python train.py --model="sound classifier" --dataset="read English sentences (LibriTTS-R)" --train_examples=15625 --noise_aug=0.002 --time_shift_ms=100 --n_mels=64 --hop_length=640 --input="log_mel" --spec_augment=true --win_length=512 --targets=["voice"] --num_classes=2 --arch="vit" --norm="layernorm" --norm_position="pre" --hidden_act="star_relu" --mlp_ratio=4 --head_dim=64 --fused_qkv=false --bias="all" --qk_norm=false --layer_scale_init=0.01 --parallel_block=false --inner_norm=false --moe="soft" --num_experts=16 --moe_every=2 --expert_mlp_ratio=0.25 --slots_per_expert=1 --shared_expert=true --patch_size=[16, 8] --layers=12 --width=192 --positions="learned" --pooling="mean" --label_smoothing=0.1 --loss="cross_entropy" --residual_init="zero_last" --optimizer="soap" --beta2=0.95 --learning_rate=0.0035 --beta1=0.9 --shampoo_beta=0.95 --eps=1e-08 --precondition_frequency=25 --max_precond_dim=1536 --one_sided=true --adamw_lr_other_params=0.0013 --max_grad_norm=1.0 --max_steps=4500 --batch_size=512 --epochs=147.5 --lr_schedule="step" --warmup_steps=90 --weight_decay=0.09 --adamw_weight_decay_other_params=0
Rows from expert 0 of block 3, named by matrix and row number. Rows with one number belong to one neuron. Each number is 500 + 25 x the weight over the matrix's rms, rounded and kept within 0 to 999. All counts start at 0. Numbers have three digits each.
# up: expert up (model.blocks.3.mlp.up, 16x48x192), inputs 0-191
# down: expert down (model.blocks.3.mlp.down, 16x192x48, transposed), outputs 0-191
up.11:542508571642468449416440591539511498391521522411419574497554507530551469536436394556492440446510406487531489500568584511529481556526531548552552401481536531455481488609514523479513452424455477424514453515521523521479613577564413427520486554467470375536569523514452489490484459470486445470584555419521476493453564426460443523420493568477527544487474464558530450518468506530466660561564469457597535567551431551471471503499540581493560533509482535514483427509431477548359512499419550533523428546541542506625527458461563477577604594508540519424427503540551509527387466533501422401
up.12:488498539483504504501490504537495486512502491500503501515476522517494515497508488507498499494476499531495511497502506522514490488507511498490500500500497495505514512511497492493519473483493490484469512494513483493506496506501510525512531480518513499503497492498513471479487513490473466494527480485491517485501506493509519515494502480503527502492491483509516496519501493474480482460501499513528511501496538511505488523514514516522492526476509492488520481501495495499509516506498505514490508479498495489506513482508502521523504473485487540505475521487503484502497498488493496500
up.13:530549485481494512484494485478492439502499518496510488504484525494499512462472502555523509530556544516497532485495520499584446478514482446455472453501525501491520521491468517506527453522503494470518503509521471486536536501501537513519540455505542488496467432510508463469499495480459504512545484509502528511489435499501503542501488493442568460563497505456538525502522500420468481496499548504503530496475530513537493450472465497482524478510502545467567470466522480509511475485559539487465542529517458515464550524506549505538552500506455502562471545460512485480555526498492474535
up.14:484527546493476492487512496511515522472506483515506483531464504498503487523491510474520493497500463504472489520486488504512474475462531507508524477513507452507462523492518520513524496465525511500521504514472485462493481505502505517524522506504496490529453537524552523502485497490481506525502510443492530478527504486514539516492492473467512491500510491505515503507487454503461520478512515526455488467464532491499520525539515541514477465481528520506494491502485490549526510478491506507504540513446458478481521497488510514507474505498504505504537537483490499473499504477477497510
up.15:469506509565521494525502473503499500486501486506504495505492465494511526488503475502487509474512520538496530536510496503516508503486507488477492537516491517492485498487515469460514480511505456490541509506510486473468485494524510499494516493500524506461493503511485515477492508487462502508491507500490500495460494529506514517533510503509502475533511485495514521519488520499505504475472483504498525473452515502497488478525504518514517538464529499494504482498499476492511522496521527476506536487473480498505486498494496511489475507497502503526490505493473500493484500478501534529
up.16:486504502491522515508505511500508487493496490503513499493494512505520504490481505503503522496518510505492496485497493509490475486504536499489485520484494466480511498515504496491496499496493511503485492492487504487500486500503525498489495494513495495487507495508492515506486501500497490513502489479469528475500498517501500504513494476505508491502508490490526512510500497488500498472509507509492502513518507489509508509484533505527513488478511536506504488477504497494512503501486498475488525500513478506498517510510517481502510483492490495501513506491499513503503507471512513512
up.17:495504541446512483500490497501471486498530482501507480510487515494462565478504479511497490497472500490485543513532485540493490513511481496498460552496512496506503507481507476459535491470504471482498494502534468491470509534460551515507532483503523541491435486480514498510486462497462537490515517529510519476513475473520529538511482522475531472509481465526496508522482478497484471469527460508484519510482468504505524501511526537497485470461547487481490518506525475498497511483525552512488521519513516479482475500481506504492472455485490495519515490513514486483482516481499511510
up.18:464496591538515493538470480543471496461518470461500500469448475527494490463487472481472465438583475536479529482495521490530439519436537535457460523470503453508480552501553524493537439437524487542487468528496471452468485521465566516556568514485539477554460495541548441495445497432460490464520466485535507471506497495470553546532427533517467488520403493466518492512507519499523496484505521606521532515478520544554503509517482471539471530491492511469559466497495430488500509458538453486482491495503448517514484513516498498553553519486477522549499532533526486456457520494477457474
up.19:483533512462491468530510493495497499480489492472517496505459511498483495478515528488493499514467486505483519506490508507534493478484510506475456482507497486527506514476500491484516474497524537506490513479510486482503490488509521526522517504509473523495487493516516498505488515493460505491500478477479523496501503507495513522497498492456488494488492486491501510526483517485491482492494510498499513496492506503517507487494530502498512486484513502490528495484491490514492498490515507502484500495496484467512513500498505513512506499493472541542486522474493496508474493496524531514
up.20:482522476544512457519492478478518486475492494514527513493494511460493503511530515483475507494466500495473513516477501531515483484500491470501479514502534469531479516492510495499513487500528534491493515492520470495489481486493516517543518505504498510508450531523507494481484478493489487513519508487489530492545500486509515508499501466466487514498495469518503480514511500516491493504509507514493505482480476521530530483510524510520509478501516494502507505496510498497510513484523526491474481513531501467471481516467510504525507510477476522526512543496528466489499500486506518522
up.21:499509503499512489496499499497492487491514498508508498514496500508485504484497482504522503489513498508489520503501497514508485513505505508493492497515502494500500524513506484496522493498493505493501505499506496479507496500504507509519526509526519502504494487506516479507501503499497523500503503491507505481499500486495518514494495498508499495513486495514506504512496496479498474486499484520490504476487509501522498488511505511512489479504510503483495502499510490501502525487493491502489500507509511487510495496484493507498508495511502496525510499481499508506493511494514503517
up.22:474522490513504497532515488500515481505480494499517478505474520526476508479507504486484516511495513526488517509499505501495505464499502511503480504526493496505507513483496493489508477483513512486514515501501467484509474498496500523536506492505486503485490510511499492515501485464494493504491495486491525471514479525492524529507517493480482494493504500500502477517502511481484474475517490494506502497499507502520505513523507497523523510479546478477526490486502507508517526477522513483476505524477496487491518499486478512489502498494485499531522500479499488504512513470506487542
up.23:506525504502517512520500474497488484495493496472512502520504519507481510492486501500499499483500496484478515495517487495519500501503514503505495493490516490516531522502505470508509494485525500469535512480519501501497524532492508496515504498520536503499487483512534496530499488498481501502479496512488492504511507515502521517499501484494498509496467489516503503537492477483497480498499520496500502491486489487500496513479514493504503491497511501506525489478501491507511502483505492491493512509491503487496494491483521514494516497504481510512503506489497497483486503497472504495
up.24:488455494423594483497571418610606578474444445572452560523538500406501467544504513478504563509465436628496432531389440538464578408392491521490521470423484375461434432493491479542422568549524648539615599550498554503533474431598490382442421437524546559362520531475369554670532534553556482595522399521444450481569506623545456428539393521573413496444585539444501486440584487481516485545416596366345359439517581510483567447542487427522518500510457455556425492461478517394494413554419383589542489520505553534504533542480488582441425571519522512456580506413406548586575533584540554490
up.25:486498512485496485519515483491499486485498485484508494526505503506501501517508503491484500501491499495502526519520498500504506473493508497494499506504491498507520522488504478495502496502503484481498499480508485481486481498498522524497522497499500479479509513497503500505496502483469515509501486486509504489507498502509517518490509492481503504494488495511503499501516496502504503499503495504497523507482488513501505492514499493518503500501487507480522515491493496505520516500514501505475516511507491489499490513497486508514495489500507520536491512486496511503494516483502509529
up.26:450520492471492477484458495538514486519499486484488496515473489506517514496470533493478480478500527505506492526495522495509485487483524501519493506492503483504492511495510491491513484470519477486505529487529490489503528468474529466494509486492549496499456479512499458471482551499495519494521478495483514503515495516505519519499470497496549487510477493517470496525486497485528484471512512486493512516495490532506499526510487506500490510502519510474571505502459489486479533519512518468497532479503509503497489506473507521524470472519492543520492516510547506503475507470509499488
down.11:562473548538586408480523443553472496466539447486437403527502481488565533462512477514469442515433500481531483584538539490418544530461526404522510510483581500603478582546491517459452506529565531601564495495523513516551503442364440476447485431509556576402447482468423522589498514504577510552596483483523430504416478533514578529538463554522469434537435485465524490487479486534482572454479537471441499438466480377513522538498415524536545540412536490457445521475582567467488448459433488501520510538489556433494393527566367556395416399435502444420536533503431481520495434469473555479
down.12:513495510532509546535485489519503512502520490480522491487492509503488517526513476483489487481497513480492509526493515471515473519512514502509507471502483513491471478513486504504496501503505509494515496526490483460478529513498507493523490482486517502489520520514487481510490476490515516518494490515497502511512484497507490544487507487503514536514471460473492538493472486489499509490498515475494529497486518461491503518523474493483498511513498508510511497469458495519491510504518472492494494506506491554501490523525488530505491506492493498513503505472505503495468523461521498514
down.13:480531526552491478498486476489482519491509492512438533494494554485515514489491483494525517511484502515497500512488525522497498529512454481515490517541513544500510509539500480533514451486501443498539532495495500497510521472487484518488477490502516579518483534496477513525496474505508538534506502492502493468522485505472495477482524511483495514475488492489553508451532520507496520484466508483515484488504527506546512492504504448468547475465485483502490524493507524474488507486478467494491494532554497456485510528539476534498500489456492508485521508489478484522497454514519513521
down.14:497527501519514493494473492497506499518487502502485508492502514533518484489505521494514477506511495475520529513491495523507517469500537512478486496442471458537490525508525520507527529484530483488521517500504527457491484479513467482552483477483508527512540515465487553470528478530522469510539488511491506509500522497510460523508505519491486502488514459468521481522508535481504469500529505506498513507509477562511519473476523484519481524504510480499500523519501483477476513508514502497433455492460484492501485503482501499493493494504446532474496475484525495491537523496516512470
down.15:493492455512479529507522498478519480494501523488508524474481468511467500505507511525497501494510529447476507506513493509506514521511521471495486507487455522479525477484489504502500482495501508492517504470535492486490493446502486511501478509504518497476508509458525511489500509487495497484504503530514496490522503505497493536481523489471505519539497476483500518539475491492505468486522497482491501503510498529508507508489489518522522511516529481494525529501486479503508494505523482505491488508522517488457501467508544499528499500527466495524488516507539506495498511479492494519
down.16:512495520504505481510497502486494494473507538519485542518511540530505490490482478479509471487518495501534517536502520530493528508487517520504472477491488472535494518488516495507499497474465516501527487506509500483520496521505494522499486478498501509485496500507502522496488506496492477510511517521502496485495493500512502510475479529507526468523506507512508501473497496505491512505490540516497493496483501488497490509494519499539497515506491482475485476509493494488486504474491473506501525535502499493507521529517503534472498498508493450507518510514500499498481525488486492485
down.17:498505477520493494505482507498472467518450506511507516509520498527504501478496502473488506504505500514538498475490509493461531509487502493525484505510485509515495473505479507519526493505500482497511518510529492505487467512511464529516510476501497499463529490471489531515483485488501486511490515484515501505474494500470496512496492496506509495524491500523515513477501495490489522483522480470523503498533535504491484543526500516527493490508484507495519479484438502474492488520460494481507504503473504470485497518514515489515534477513514531509512490493513480504506501497495509481
down.18:527492493563503496523489497537531466519526492484522477496541524482509487502497498486501485480486489535507521530561546510479505485473459530507463531447497417546471452462537482497500468518473477519504519512550497492494493532488394486537493485536529507509515504506507521518495525496482514512495479535487488493493485503543510522513483526527484512515449529525512489567518515510497507505518486480541489487534522529504514506525469471486526500451509472458495518507444497545449463465487467543496488528462540454448548526508483486482483500473508491521479518472522500538472451506499506486
down.19:481489505507498473510484495488479481488467478513521514496500520507513503532526512483524485549517482497498505467494500515489504526534515523507478503467517478506522503520520494494482515512507458484515515466494460497491521498461500493522491504504492483480487486476499498493462508455517506523499479500522514486475483497512487511507522530486507506528522487521518494493526499499501506514505495514513495525476511506489499516498506515573518525492510501483503492491504501496496497504565491490487525489496495506510492508477502536501515497482515490507520500505465507499509519513521497470
down.20:527529490525470494528502501460536501472494495508502486485491523514492535514505513524505493532504510491513503507506495507492490477513492535497507506507517498531492523489534514487495507500554501532517484524501505494472495507536470508542512518492519500478497499513500488504484474529523507520494521504497466506481508523524460510525509499497490472502486497477454470536510496489525498501486508506478491508515512495510541483538488473492525480511519480484489513455450471530540537467509485494491524483482507494480462494529533487491499516528490465481492513529470504515531504491522521506
down.21:482505518513499490503488500488499499510518501489521494512489502522496506455521462513500501503490495492477515536485518490473497512495480508512484476507468511490493502529498485495500485480502485513488502473504504507510477494503471497479503501507498480522505528517472498505470497503505513494541496496516479498486500506466507510506511478516488482507500523485500506498493488488485464508522515494500478496495521531512513497493517514524481501511518497500510516521513507534502487509487503511508515489478512500499511508497527502514519490493483499473514513492509506513523524509469471479
down.22:514517470503479512499480475502510520492506472502465491503480507527477507497482489519501518508511494492491523522507489526487479506513518469520509519495493476533498493526507467492524483467504465500523533513478463498510493500503517496498472473505504508503516512484522508507498518498497513499526497483491478500500514458478500514517514482472489478495503489507507517500532490475511495484508504518502502532471486481508508507456512481512495503512469496499491489484471507520514507513523473464483505476531498467522518519487512522509495478508492503474470505471499498474486493515491509508
down.23:498512513556490506494510472490506476503496486520500509494516511522516522485510487529494492485492473487516521512501492499485511498514482517525503484492502508478494526494507495509481519480483479478518527484492509458491486541534510485523488470491492539495522505504501520487517473509492533488535540524524477530491512500485505527492502520462508490455503452506514520467472504485519500500506512503485495490519517512504470533497514523530523471498478502491492507450481486527489530466515514505468519486545507497525485517515515517499506505515503497491506511486504490513499511477499481506
down.24:554481589446504449558485456570519546417533557428538436574650455430536532578578486508483461477471392547547500523618537506429615470420466567446419575419435485555499502506614488347552487598544636568572472626604541522584452600473435539427526597545506438491597431558404462596458566443577503555494488479535519500434569522487579435436451617538412440426452443510510430516397470609384573568446446425503488478418522470268547519511436509515576489497554444502448475495405466469377428455472446516595451613541451427383566517417516483360386442463640481537573590430430409453408426547422602572
down.25:507524489504489519498509494509500486523478478496501507511505495495500494492500490486503526514493490499515522477469502484511491505513532512495540533506488470497503494526496487514514487504500513494474527511487518476488498518496482498525525516495535497509514499483504506478497491497501491495499518510513470488493516472465509516505479503487511509504518479487530485505503508507541511473520505499478464506505477498536505516492521497537502486507515493497517489520484495521498542510497500503480499454503480508509466489487516530481496491502493478492506517501508502475524496498478486474
down.26:486494496541446469512473485504540506497494465519532495508464487512518514525494461486535528479519506499444482535498478490494475494484501482498494483513550474513469478535509529521510468481534512496504479497493541475494488501511483480483536511490578511522490484568520510514496525508497487486483549450494547472487542484503505551522489491486505483495468464496517465479457461495474484504528536468495492490503486489500510496515465533536501496513539518476505507522513506523501521404507509514497508503536485510516483473518502461495538503478466509460480526498496525516489545492513498456