config = dict(
    model='sound classifier',
    noise_aug=0.002,
    input='log_mel',
    targets=['voice'],
    activation='star_relu',
    mlp_ratio=4,
    moe='soft',
    moe_every=2,
    layers=12,
    loss='cross_entropy',
    eps=1e-08,
    epochs=147.5,
    lr_schedule='step',
    warmup_steps=90,
    weight_decay=0.09,
)
Rows from block 5 of a small sound classifier, named by matrix and row number. Rows with one number within an expert belong to one neuron, the router's apart. Each number is 128 + 24 x the weight over its row's rms, rounded and kept within 0 to 255. All counts start at 0. Numbers have three digits each. After the name is the row's rms in percent of the matrix's.
After each expert's rows are labels from the 100 clips, of 14848, where the router gives the expert most weight on average: "responds to" is what is common among them; "peak in band" is the frequency band that holds the peak. Only what is clearly more common there than usual is listed. The data: read English sentences (LibriTTS-R). In brackets: how many of the 100, against the usual share in percent.
# router: slot weights (model.blocks.5.mlp.router.weight, 16x192, trained with AdamW), inputs 144-191
# up: expert up (model.blocks.5.mlp.up, 16x48x192), inputs 144-191
# down: expert down (model.blocks.5.mlp.down, 16x192x48, transposed), outputs 144-191

# expert 8
router.8 090:142139107153136107126163135144183121115126140140159087092104111109152138138151149137153116145187120105120142141162097102156098074072122102067136
up.0 040:110110169150104129111127085110126105151116116178129113121136168122089104149106117095131162131148157116129155085145138143121126141131136105146082
down.0 069:135127145133091117111102132141139130123139108140094139135113124157141121108215115078110138147151190108141138125147111104096123146139168114113102
up.1 063:136106143158062118147089107079083114097105127134108110107126167156115147114146126102161154124138109152143143121171125150085131140124099140119158
down.1 068:174091124137122155102097176146143085131157115153135147143122098149140115079169127137138110140126179115153138080152127102118154142143096113097106
up.2 198:134159112120151113130120142163152166103126125105119149115106097110137093109118135129122119107157102091135141171131127092171126148141159131113168
down.2 206:152099161113114111163129114088153124130125144137092133156137083114102112094153113111124125092161144153080143165117121098098128110118095086136159
up.3 197:118144135098144114148109092142100119112133141096126139121183131103060095136109118125149087113123128100134128147139103107101135114141114130153155
down.3 166:123127173157135108158140156088105133098116162157085143134179124110135137124181151121130083076161125172118153148155130132129103114096103110121092
up.4 041:093097155139094125100098089130146152125139125157161103147151166105124155155176117087117137125134124091123182142141101161148147144155100151118132
down.4 069:162104129142078156146106084118160126149159151137118140138148127138163139065128147166092126107152134140137132110152143110113151139115162137139145
up.5 065:111091162112122162077109106105129129139102177132094123143129159165140141134115119102111099119081148110165170104126118129100127168143107143180119
down.5 077:142094113118113130173135107059133088086137144137110141130121106166092129129181072155144132108121146181111127160115135115122136130125150084138089
responds to: voice: male (90 vs 47.6)
peak in band: 4000 to 8000 Hz (83 vs 25)

# expert 14
router.14 100:106134110137116099152166159128166139134124128169113110115114121153135133104156139112141131145147125154121116144138130145141133116111111116110103
up.0 166:127115136127112109146088117105128146116138145084160154133202138070099127151129114119149098153128113134154142101153099121074093132130123126167142
down.0 122:108093152167132095195089139130102144114153146122161136121157146122096100129136160092096115095157107152114134158129138131122124126145150108121136
up.1 149:099167148168148089142158121121153128133119119144073107107102124165094208114115140133151102151150108077128119118162147120148141132119134123094087
down.1 158:148122138124092129113155141172113077134151174092100159160136127137106142133135171153145115148131132125127122099096108125137150147095134162123103
up.2 216:126136120107143131120139080109113093163152101094152124101147109119139144153115122111167104133149132147142102127143117137106119083118117179127114
down.2 220:138117154118119114157123127126125118105130145131114161122161115140134135119151098132115106088129174151115159158112153096083131095089137098146100
up.3 040:110134173148082159104140111111129134175112152131144148129169126105149122136149077138122101086129127134162134147121103108103127164143132099132130
down.3 064:142122164163138109166112113087108110148129158140108128141132150135133128105158142119149090115120181138176149154136120119076141112094091146136127
up.4 047:113116182157092168136111102136087148124100113143128145159132138118124169122123091130126133142097157087118168080145099125131120123195117155177147
down.4 061:154113133133118109143141114116112140089147153137089089136118145124135148133149168071155095096117163136124194115154119111103112105147108184135125
up.5 109:164099139124102165128133128109111097114103112133112123150119117127132153131142118118122162093109125157129129136148155128131113122120148138139094
down.5 090:128109154165127110133143078129154114128117139108144150142144126140125120084128155145157119090148148125139138142144136073111112107116127097151076
responds to: voice: female (94 vs 52.4)
peak in band: 4000 to 8000 Hz (66 vs 25)

# expert 5
router.5 103:145155092142117163156129123149131174134118127139131130116140138122100126123152135076088127074109093104144116127104115142159063163157116122129127
up.6 054:109139137139114135113137132133117080125112167158097127169108120091152159127160127165142157149121141151096121117157130094158159144123099132146125
down.6 063:155133130169159118169117082109103170086112134113143128108122145137148148121124129080077143132132138117141120125144120110093172105130162157107076
up.7 055:101105134159125128094149133146139114162126136113119149162151185072165139173122092189129120158163119150121170128134098105157129122087118140074153
down.7 060:156147174133130154120120113088067162135107153096124141121137130107151105116099168112100115159136147160102121105122131161108145177114147131129090
up.8 077:147115128140097139111142121116141087157105138139101081112099126104182156152148136138139146131129144134129130127137121151105174119132080150110131
down.8 067:162121166124145116129157148121151122137119149135104147108147131169136136146165141159076147117132153140145157131151125115120138100118141117119065
up.9 059:149134156124116097079128118113141079112141132129149101162165155103159142155108104135159127140125178111142144112151146123126138127121107078140163
down.9 069:175100109144098125149108111148158090125089133149154122060118169134135151076125135106084140118110146106156143144139115156102163100112093129145096
up.10 121:173101125072116115114146127164158137104113137101143155149116106148129108102057153142123101098084145119182125111155096115090124144121086129121113
down.10 118:075116146129145107118077131150104112099166136140133166126131149161113107082138133128139133119114138152121117140135154103108133151101093137123132
up.11 081:131081143139100168096127149114148103157139163149107136108108125104139138160127128180140127149119174084144153128108130125097155095087096096128144
down.11 079:147097115141123135111179188086116177147144140095125115095139075110098122123109121139106100097184088147086135137135117134091141135127161146091161
responds to: voice: female (99 vs 52.4)
peak in band: 2000 to 4000 Hz (53 vs 25)

# expert 9
router.9 094:100108103172122141161110114162134150136128116131144095132099106137107135143169138127111180153147090091146135144121134154186123139164105174079107
up.0 042:086137188138117117162135125099151128160118128123137117191169133130149139141146108128114120116105128117140149137155101099094141138114137103125136
down.0 054:115131140095188101125169144138128088118132110124143114154166117148088154154121092156129152120119128148165096115115108144128121150145132098155126
up.1 067:142107140116114151111101121116143151106102161143148104154167126127153119162130099152116126113115165134088165129111120100119098127098107080166167
down.1 055:161151112083152124128138173133117147108154126129118104154129121126088142117093142130149119070095095170121087127098070132120107104110138169121136
up.2 089:161144111168109149120160148146146125122151174188166153142160104099129104168116129141117133109140166191110154116110115105132103115113122093134140
down.2 075:136104145119144115145094112148132088101127104097137161141108104147115102109156113122135130145116148157125129148135160072094134121131123112129127
up.3 053:076109172115118135129115161139141142115131130140091139156097143105125152151124114155132135146099185124104163180113108129111119078126096088193148
down.3 064:135113133155125146121118140168108079129156168138184113111079111167091111153131106104124102082140144097121143156130134099096111141129104135117130
up.4 042:090115151136100131134095135094130130156104098180127106151137163075112113155120100164155157140151162130142129130177101127116119117126116128154138
down.4 058:166140127139132107125131148132118101136134119131122191120102089143083133124115127130148123120145127161185124132107104109103097094132123125139147
up.5 082:170127140139125136120120148136124118159134149136160119120103096064156115120117109181141092182149113117113154123103141090150095115130101120118141
down.5 090:163151136134093094136126100196126077077168129142148107203149121139120131131142113118084127141170108130114131139103089145120127158146174144121125
responds to: voice: female (100 vs 52.4)
peak in band: 250 to 500 Hz (100 vs 25)

# expert 3
router.3 113:164139089142098124095143109105116099133175149099103103151152110142111174110171129092109139136158138132154124115112096124167104142128116153089117
up.6 054:108100193156111151126121173101139161166127142170106151139146125152110092132139112131135094114120128103094176143087158131099168103124104110159158
down.6 064:142130091126089110129151125131118138137115117125102137097139126119153149112117142101113083110137136127118156115114113145167138142112089127138153
up.7 091:132084144112141156154095122113101110113131113116148164178159129116127125098158155129136151076088113115107153109136124106099165145124129126170153
down.7 094:149126117071099137122095161135150174135148157105106152156113107121140172152151155131117100158101162149131147136124104134125107158128091131141165
up.8 112:131077154108123144173128148133151151112126167156152134157121110098117112133081100131093110074112174133146150099129140147131125134112094111155155
down.8 113:088105154129132168118149162112135174104126114122160145094140163120122150113116184148156107136112100149115133132120133147091143138144176119147143
up.9 055:127100173115090124148111132105174123134099120173156113138119124148085076134085110110113148091117120091089127104134167144095135100122093082153133
down.9 072:154102118149143127130086095108165103125079115156105100162150121111153144155135164080122128098143132101155160170145141141173117109117090102123134
up.10 085:103113142164122136164135163147137150117099140179103124134148149141107066137113108134135130150126123067137169144141173156108145121101132098140163
down.10 077:134143126128108107176072134123127113141111104155100154097156135087130130107131145165108125117123155136109115181164132092125140108092096076155130
up.11 164:159134158131107153095130117157092107141147141106161135168101150132159127158157134171102133119101142129129148104103127123157146151145097148097147
down.11 149:137121112121152133131137113132098101134132101109150094110106124127127123128146103086089161162136081121129113125152132130110164147124147152131074
responds to: voice: female (99 vs 52.4)
peak in band: 250 to 500 Hz (100 vs 25)

# expert 12
router.12 094:098106124132145105134145132142129103130152191178134115158149123142080163124184119135154130133160140120162109148167102127146154106099110133077160
up.13 103:163082114116150132172126118137159109108113128116143117133148156138142136131120121153104137149144123113083144131133092139126171151114111132156170
down.13 095:118148161134126097117139136101120103107123146187134115135170129114095155111137139174132110115124118124171130144101166107099099081127133103111127
up.14 149:078169142099146107119141113106088109194104134128136108080184163163069172124106099111159117191168090113139132091105100171086146137105162170141092
down.14 160:095138143146122157159136108184147163114078158149174179098129114151125119088125135139157083088113149116115148160123174079133102102101117090142162
up.15 090:129126133165116186128112145144118132124088131110118139127128133112141097151122147099079168127058151121091143146098148123128116162124106124144116
down.15 076:136161068129103124134105093140120122132167108057141183115109147170140138141145198117103138147110098086143123132130086155182175136135120136130107
up.16 137:104109144151149113144121138149100124060087132113147140082148141103097122096137173156083144141151138153141128145123138137154120139156132142124124
down.16 116:101098135125097107174125129095113093119130164087100113100144126126143140117171144140113118106088124140129122143166145104106112102136112106146101
up.17 072:111123153131110164127105173110136154127085154139114113153177149083155142143150104109135131121100141122147167130105142125123123135141117076128157
down.17 075:154114157118131108095121140115168136100112154110173123132140096101128149184137196145133108141094122121132110130128105099150180130089196157142144
up.18 047:119129177154101193132119130129151185154106122138130145166103177121139140136136083122106144159137133102142172142150110112101125117136128112162148
down.18 063:152147104119074086129078106108090098108109137077152102153133137120131092096135138144165110155102130129168094140143118143150118171131157141132115
responds to: voice: male (74 vs 47.6)
peak in band: 4000 to 8000 Hz (68 vs 25)

# expert 10
router.10 114:178092146115131108101182131147162122138166148115097096159128144139124111170120135093144116153100151134154128086109139133119108108077084112088094
up.13 044:102135134136145122117133116051151137143091131119114157156124147094143123066134084153098113105144123092091176119113117117113156166154118185142135
down.13 070:128116116104157151114152149140143140128094145137160145074117135104143121164137119133086151075120100119115111133117132107109136175140128097155114
up.14 032:077117175142129097119123103090135151151064130162164153133137140124117137101128085192113137108143121099110112127143109155139152115155124131152150
down.14 067:105104155134116153127104163133128131139138096098152144142157203131089136172111096133131157113158139135111117118107143134111160144129144104150173
up.15 097:112133118125101093145151082143122098126119126133142139136165110115145158138131130149119164106140124119099121124147094148150106090168109108109132
down.15 093:105125176138131151151090125091144106139125150142142142122146119114092141137139107118157093115154115084104139110125117132092175129128127112138102
up.16 046:140128139142083134130122114117145155134108164153125086173149130138126171090138088146075149105187097155094136174138112146172133132197124129120151
down.16 069:132170108149169125127135182116140130104117100116161118092133131141108141155147132153116147077136129099095116130088170160131172134136088090139185
up.17 055:095133132115076169127118135075122146153132160102130112141145109122141145111119084140125093110142100115115156159155143129132135165174083152160161
down.17 073:142145124125141124134135158137127122137125102094076129124146159090181126157147117154129150116119122098116116118110090136159160127162163125117149
up.18 070:101156140135137093143092129094117141123091117109141127134166136126147123125162083158103139149156146096096159150163128128122139147173139103141161
down.18 067:131130091155133140164155165121124134136161075079144159084134164149128100122075081145126122090112106101108087141139093124096110155097079146119122
responds to: voice: male (85 vs 47.6)
peak in band: 4000 to 8000 Hz (50 vs 25); 250 to 500 Hz (50 vs 25)

# expert 13
router.13 109:148156126112146123134145127139102111118119106097140157129097140117142103105138134092104095081122111176095115146110146114127106138108147143140168
up.13 063:094127131196125125125149146108100131128115169190131107142135110111126097157128114151137137161136188108144155120130122137099144081127115114136124
down.13 077:151103123152129113105126144161166110101080089113140173137150129129118125135177101130141129103124170126145140123139110105166116150151136150120101
up.14 066:093137165145111147163182129117158106153143136143101097128134139090113130121129095123135135124144105088131153127128100159138136107191089149121122
down.14 069:121117147125096138111176122108169139077115117127114142130134161134137172128154132106147110108141144177121153169174198160088084132131151117136149
up.15 067:099104160177102174129130143124149161154107152162125111136122154125095125097132088122142150144147141060120132101157151156128140134133094127159148
down.15 064:130148170095094120150122116124177133117129146130143169117159149154130132100147146131133107069096160145158121139142113112110103109128182142158119
up.16 053:092106135182083174128146135105141126132111175130136100130134162144119161140147119123135188164170123139131151097153124119104146124144086103086173
down.16 064:133109135120149126090140138137168101122131142140117135122151132135108085133138131106167143102143166140129138188076112117146116120093156131117156
up.17 043:126109142141087129113120131113155124106108139179121104127151135154148171113164116114118150146163126112129158122143119128116118103137118160111142
down.17 063:122161135118180140133110116178068152147154123158138145137157160120139136154144139126121156091151127129116110123119136156125092130087144095118165
up.18 048:110173154108092154111148122140117124158125117140143113187164150116097130124171137145161166148135136067177136116199110086118126151163111131099140
down.18 074:132135140112124102130158112164127077089158145134117128112199147128134142124192142090165141123171121134121119178134112122155162115110157135149092
responds to: voice: male (100 vs 47.6)
peak in band: 1000 to 2000 Hz (100 vs 25)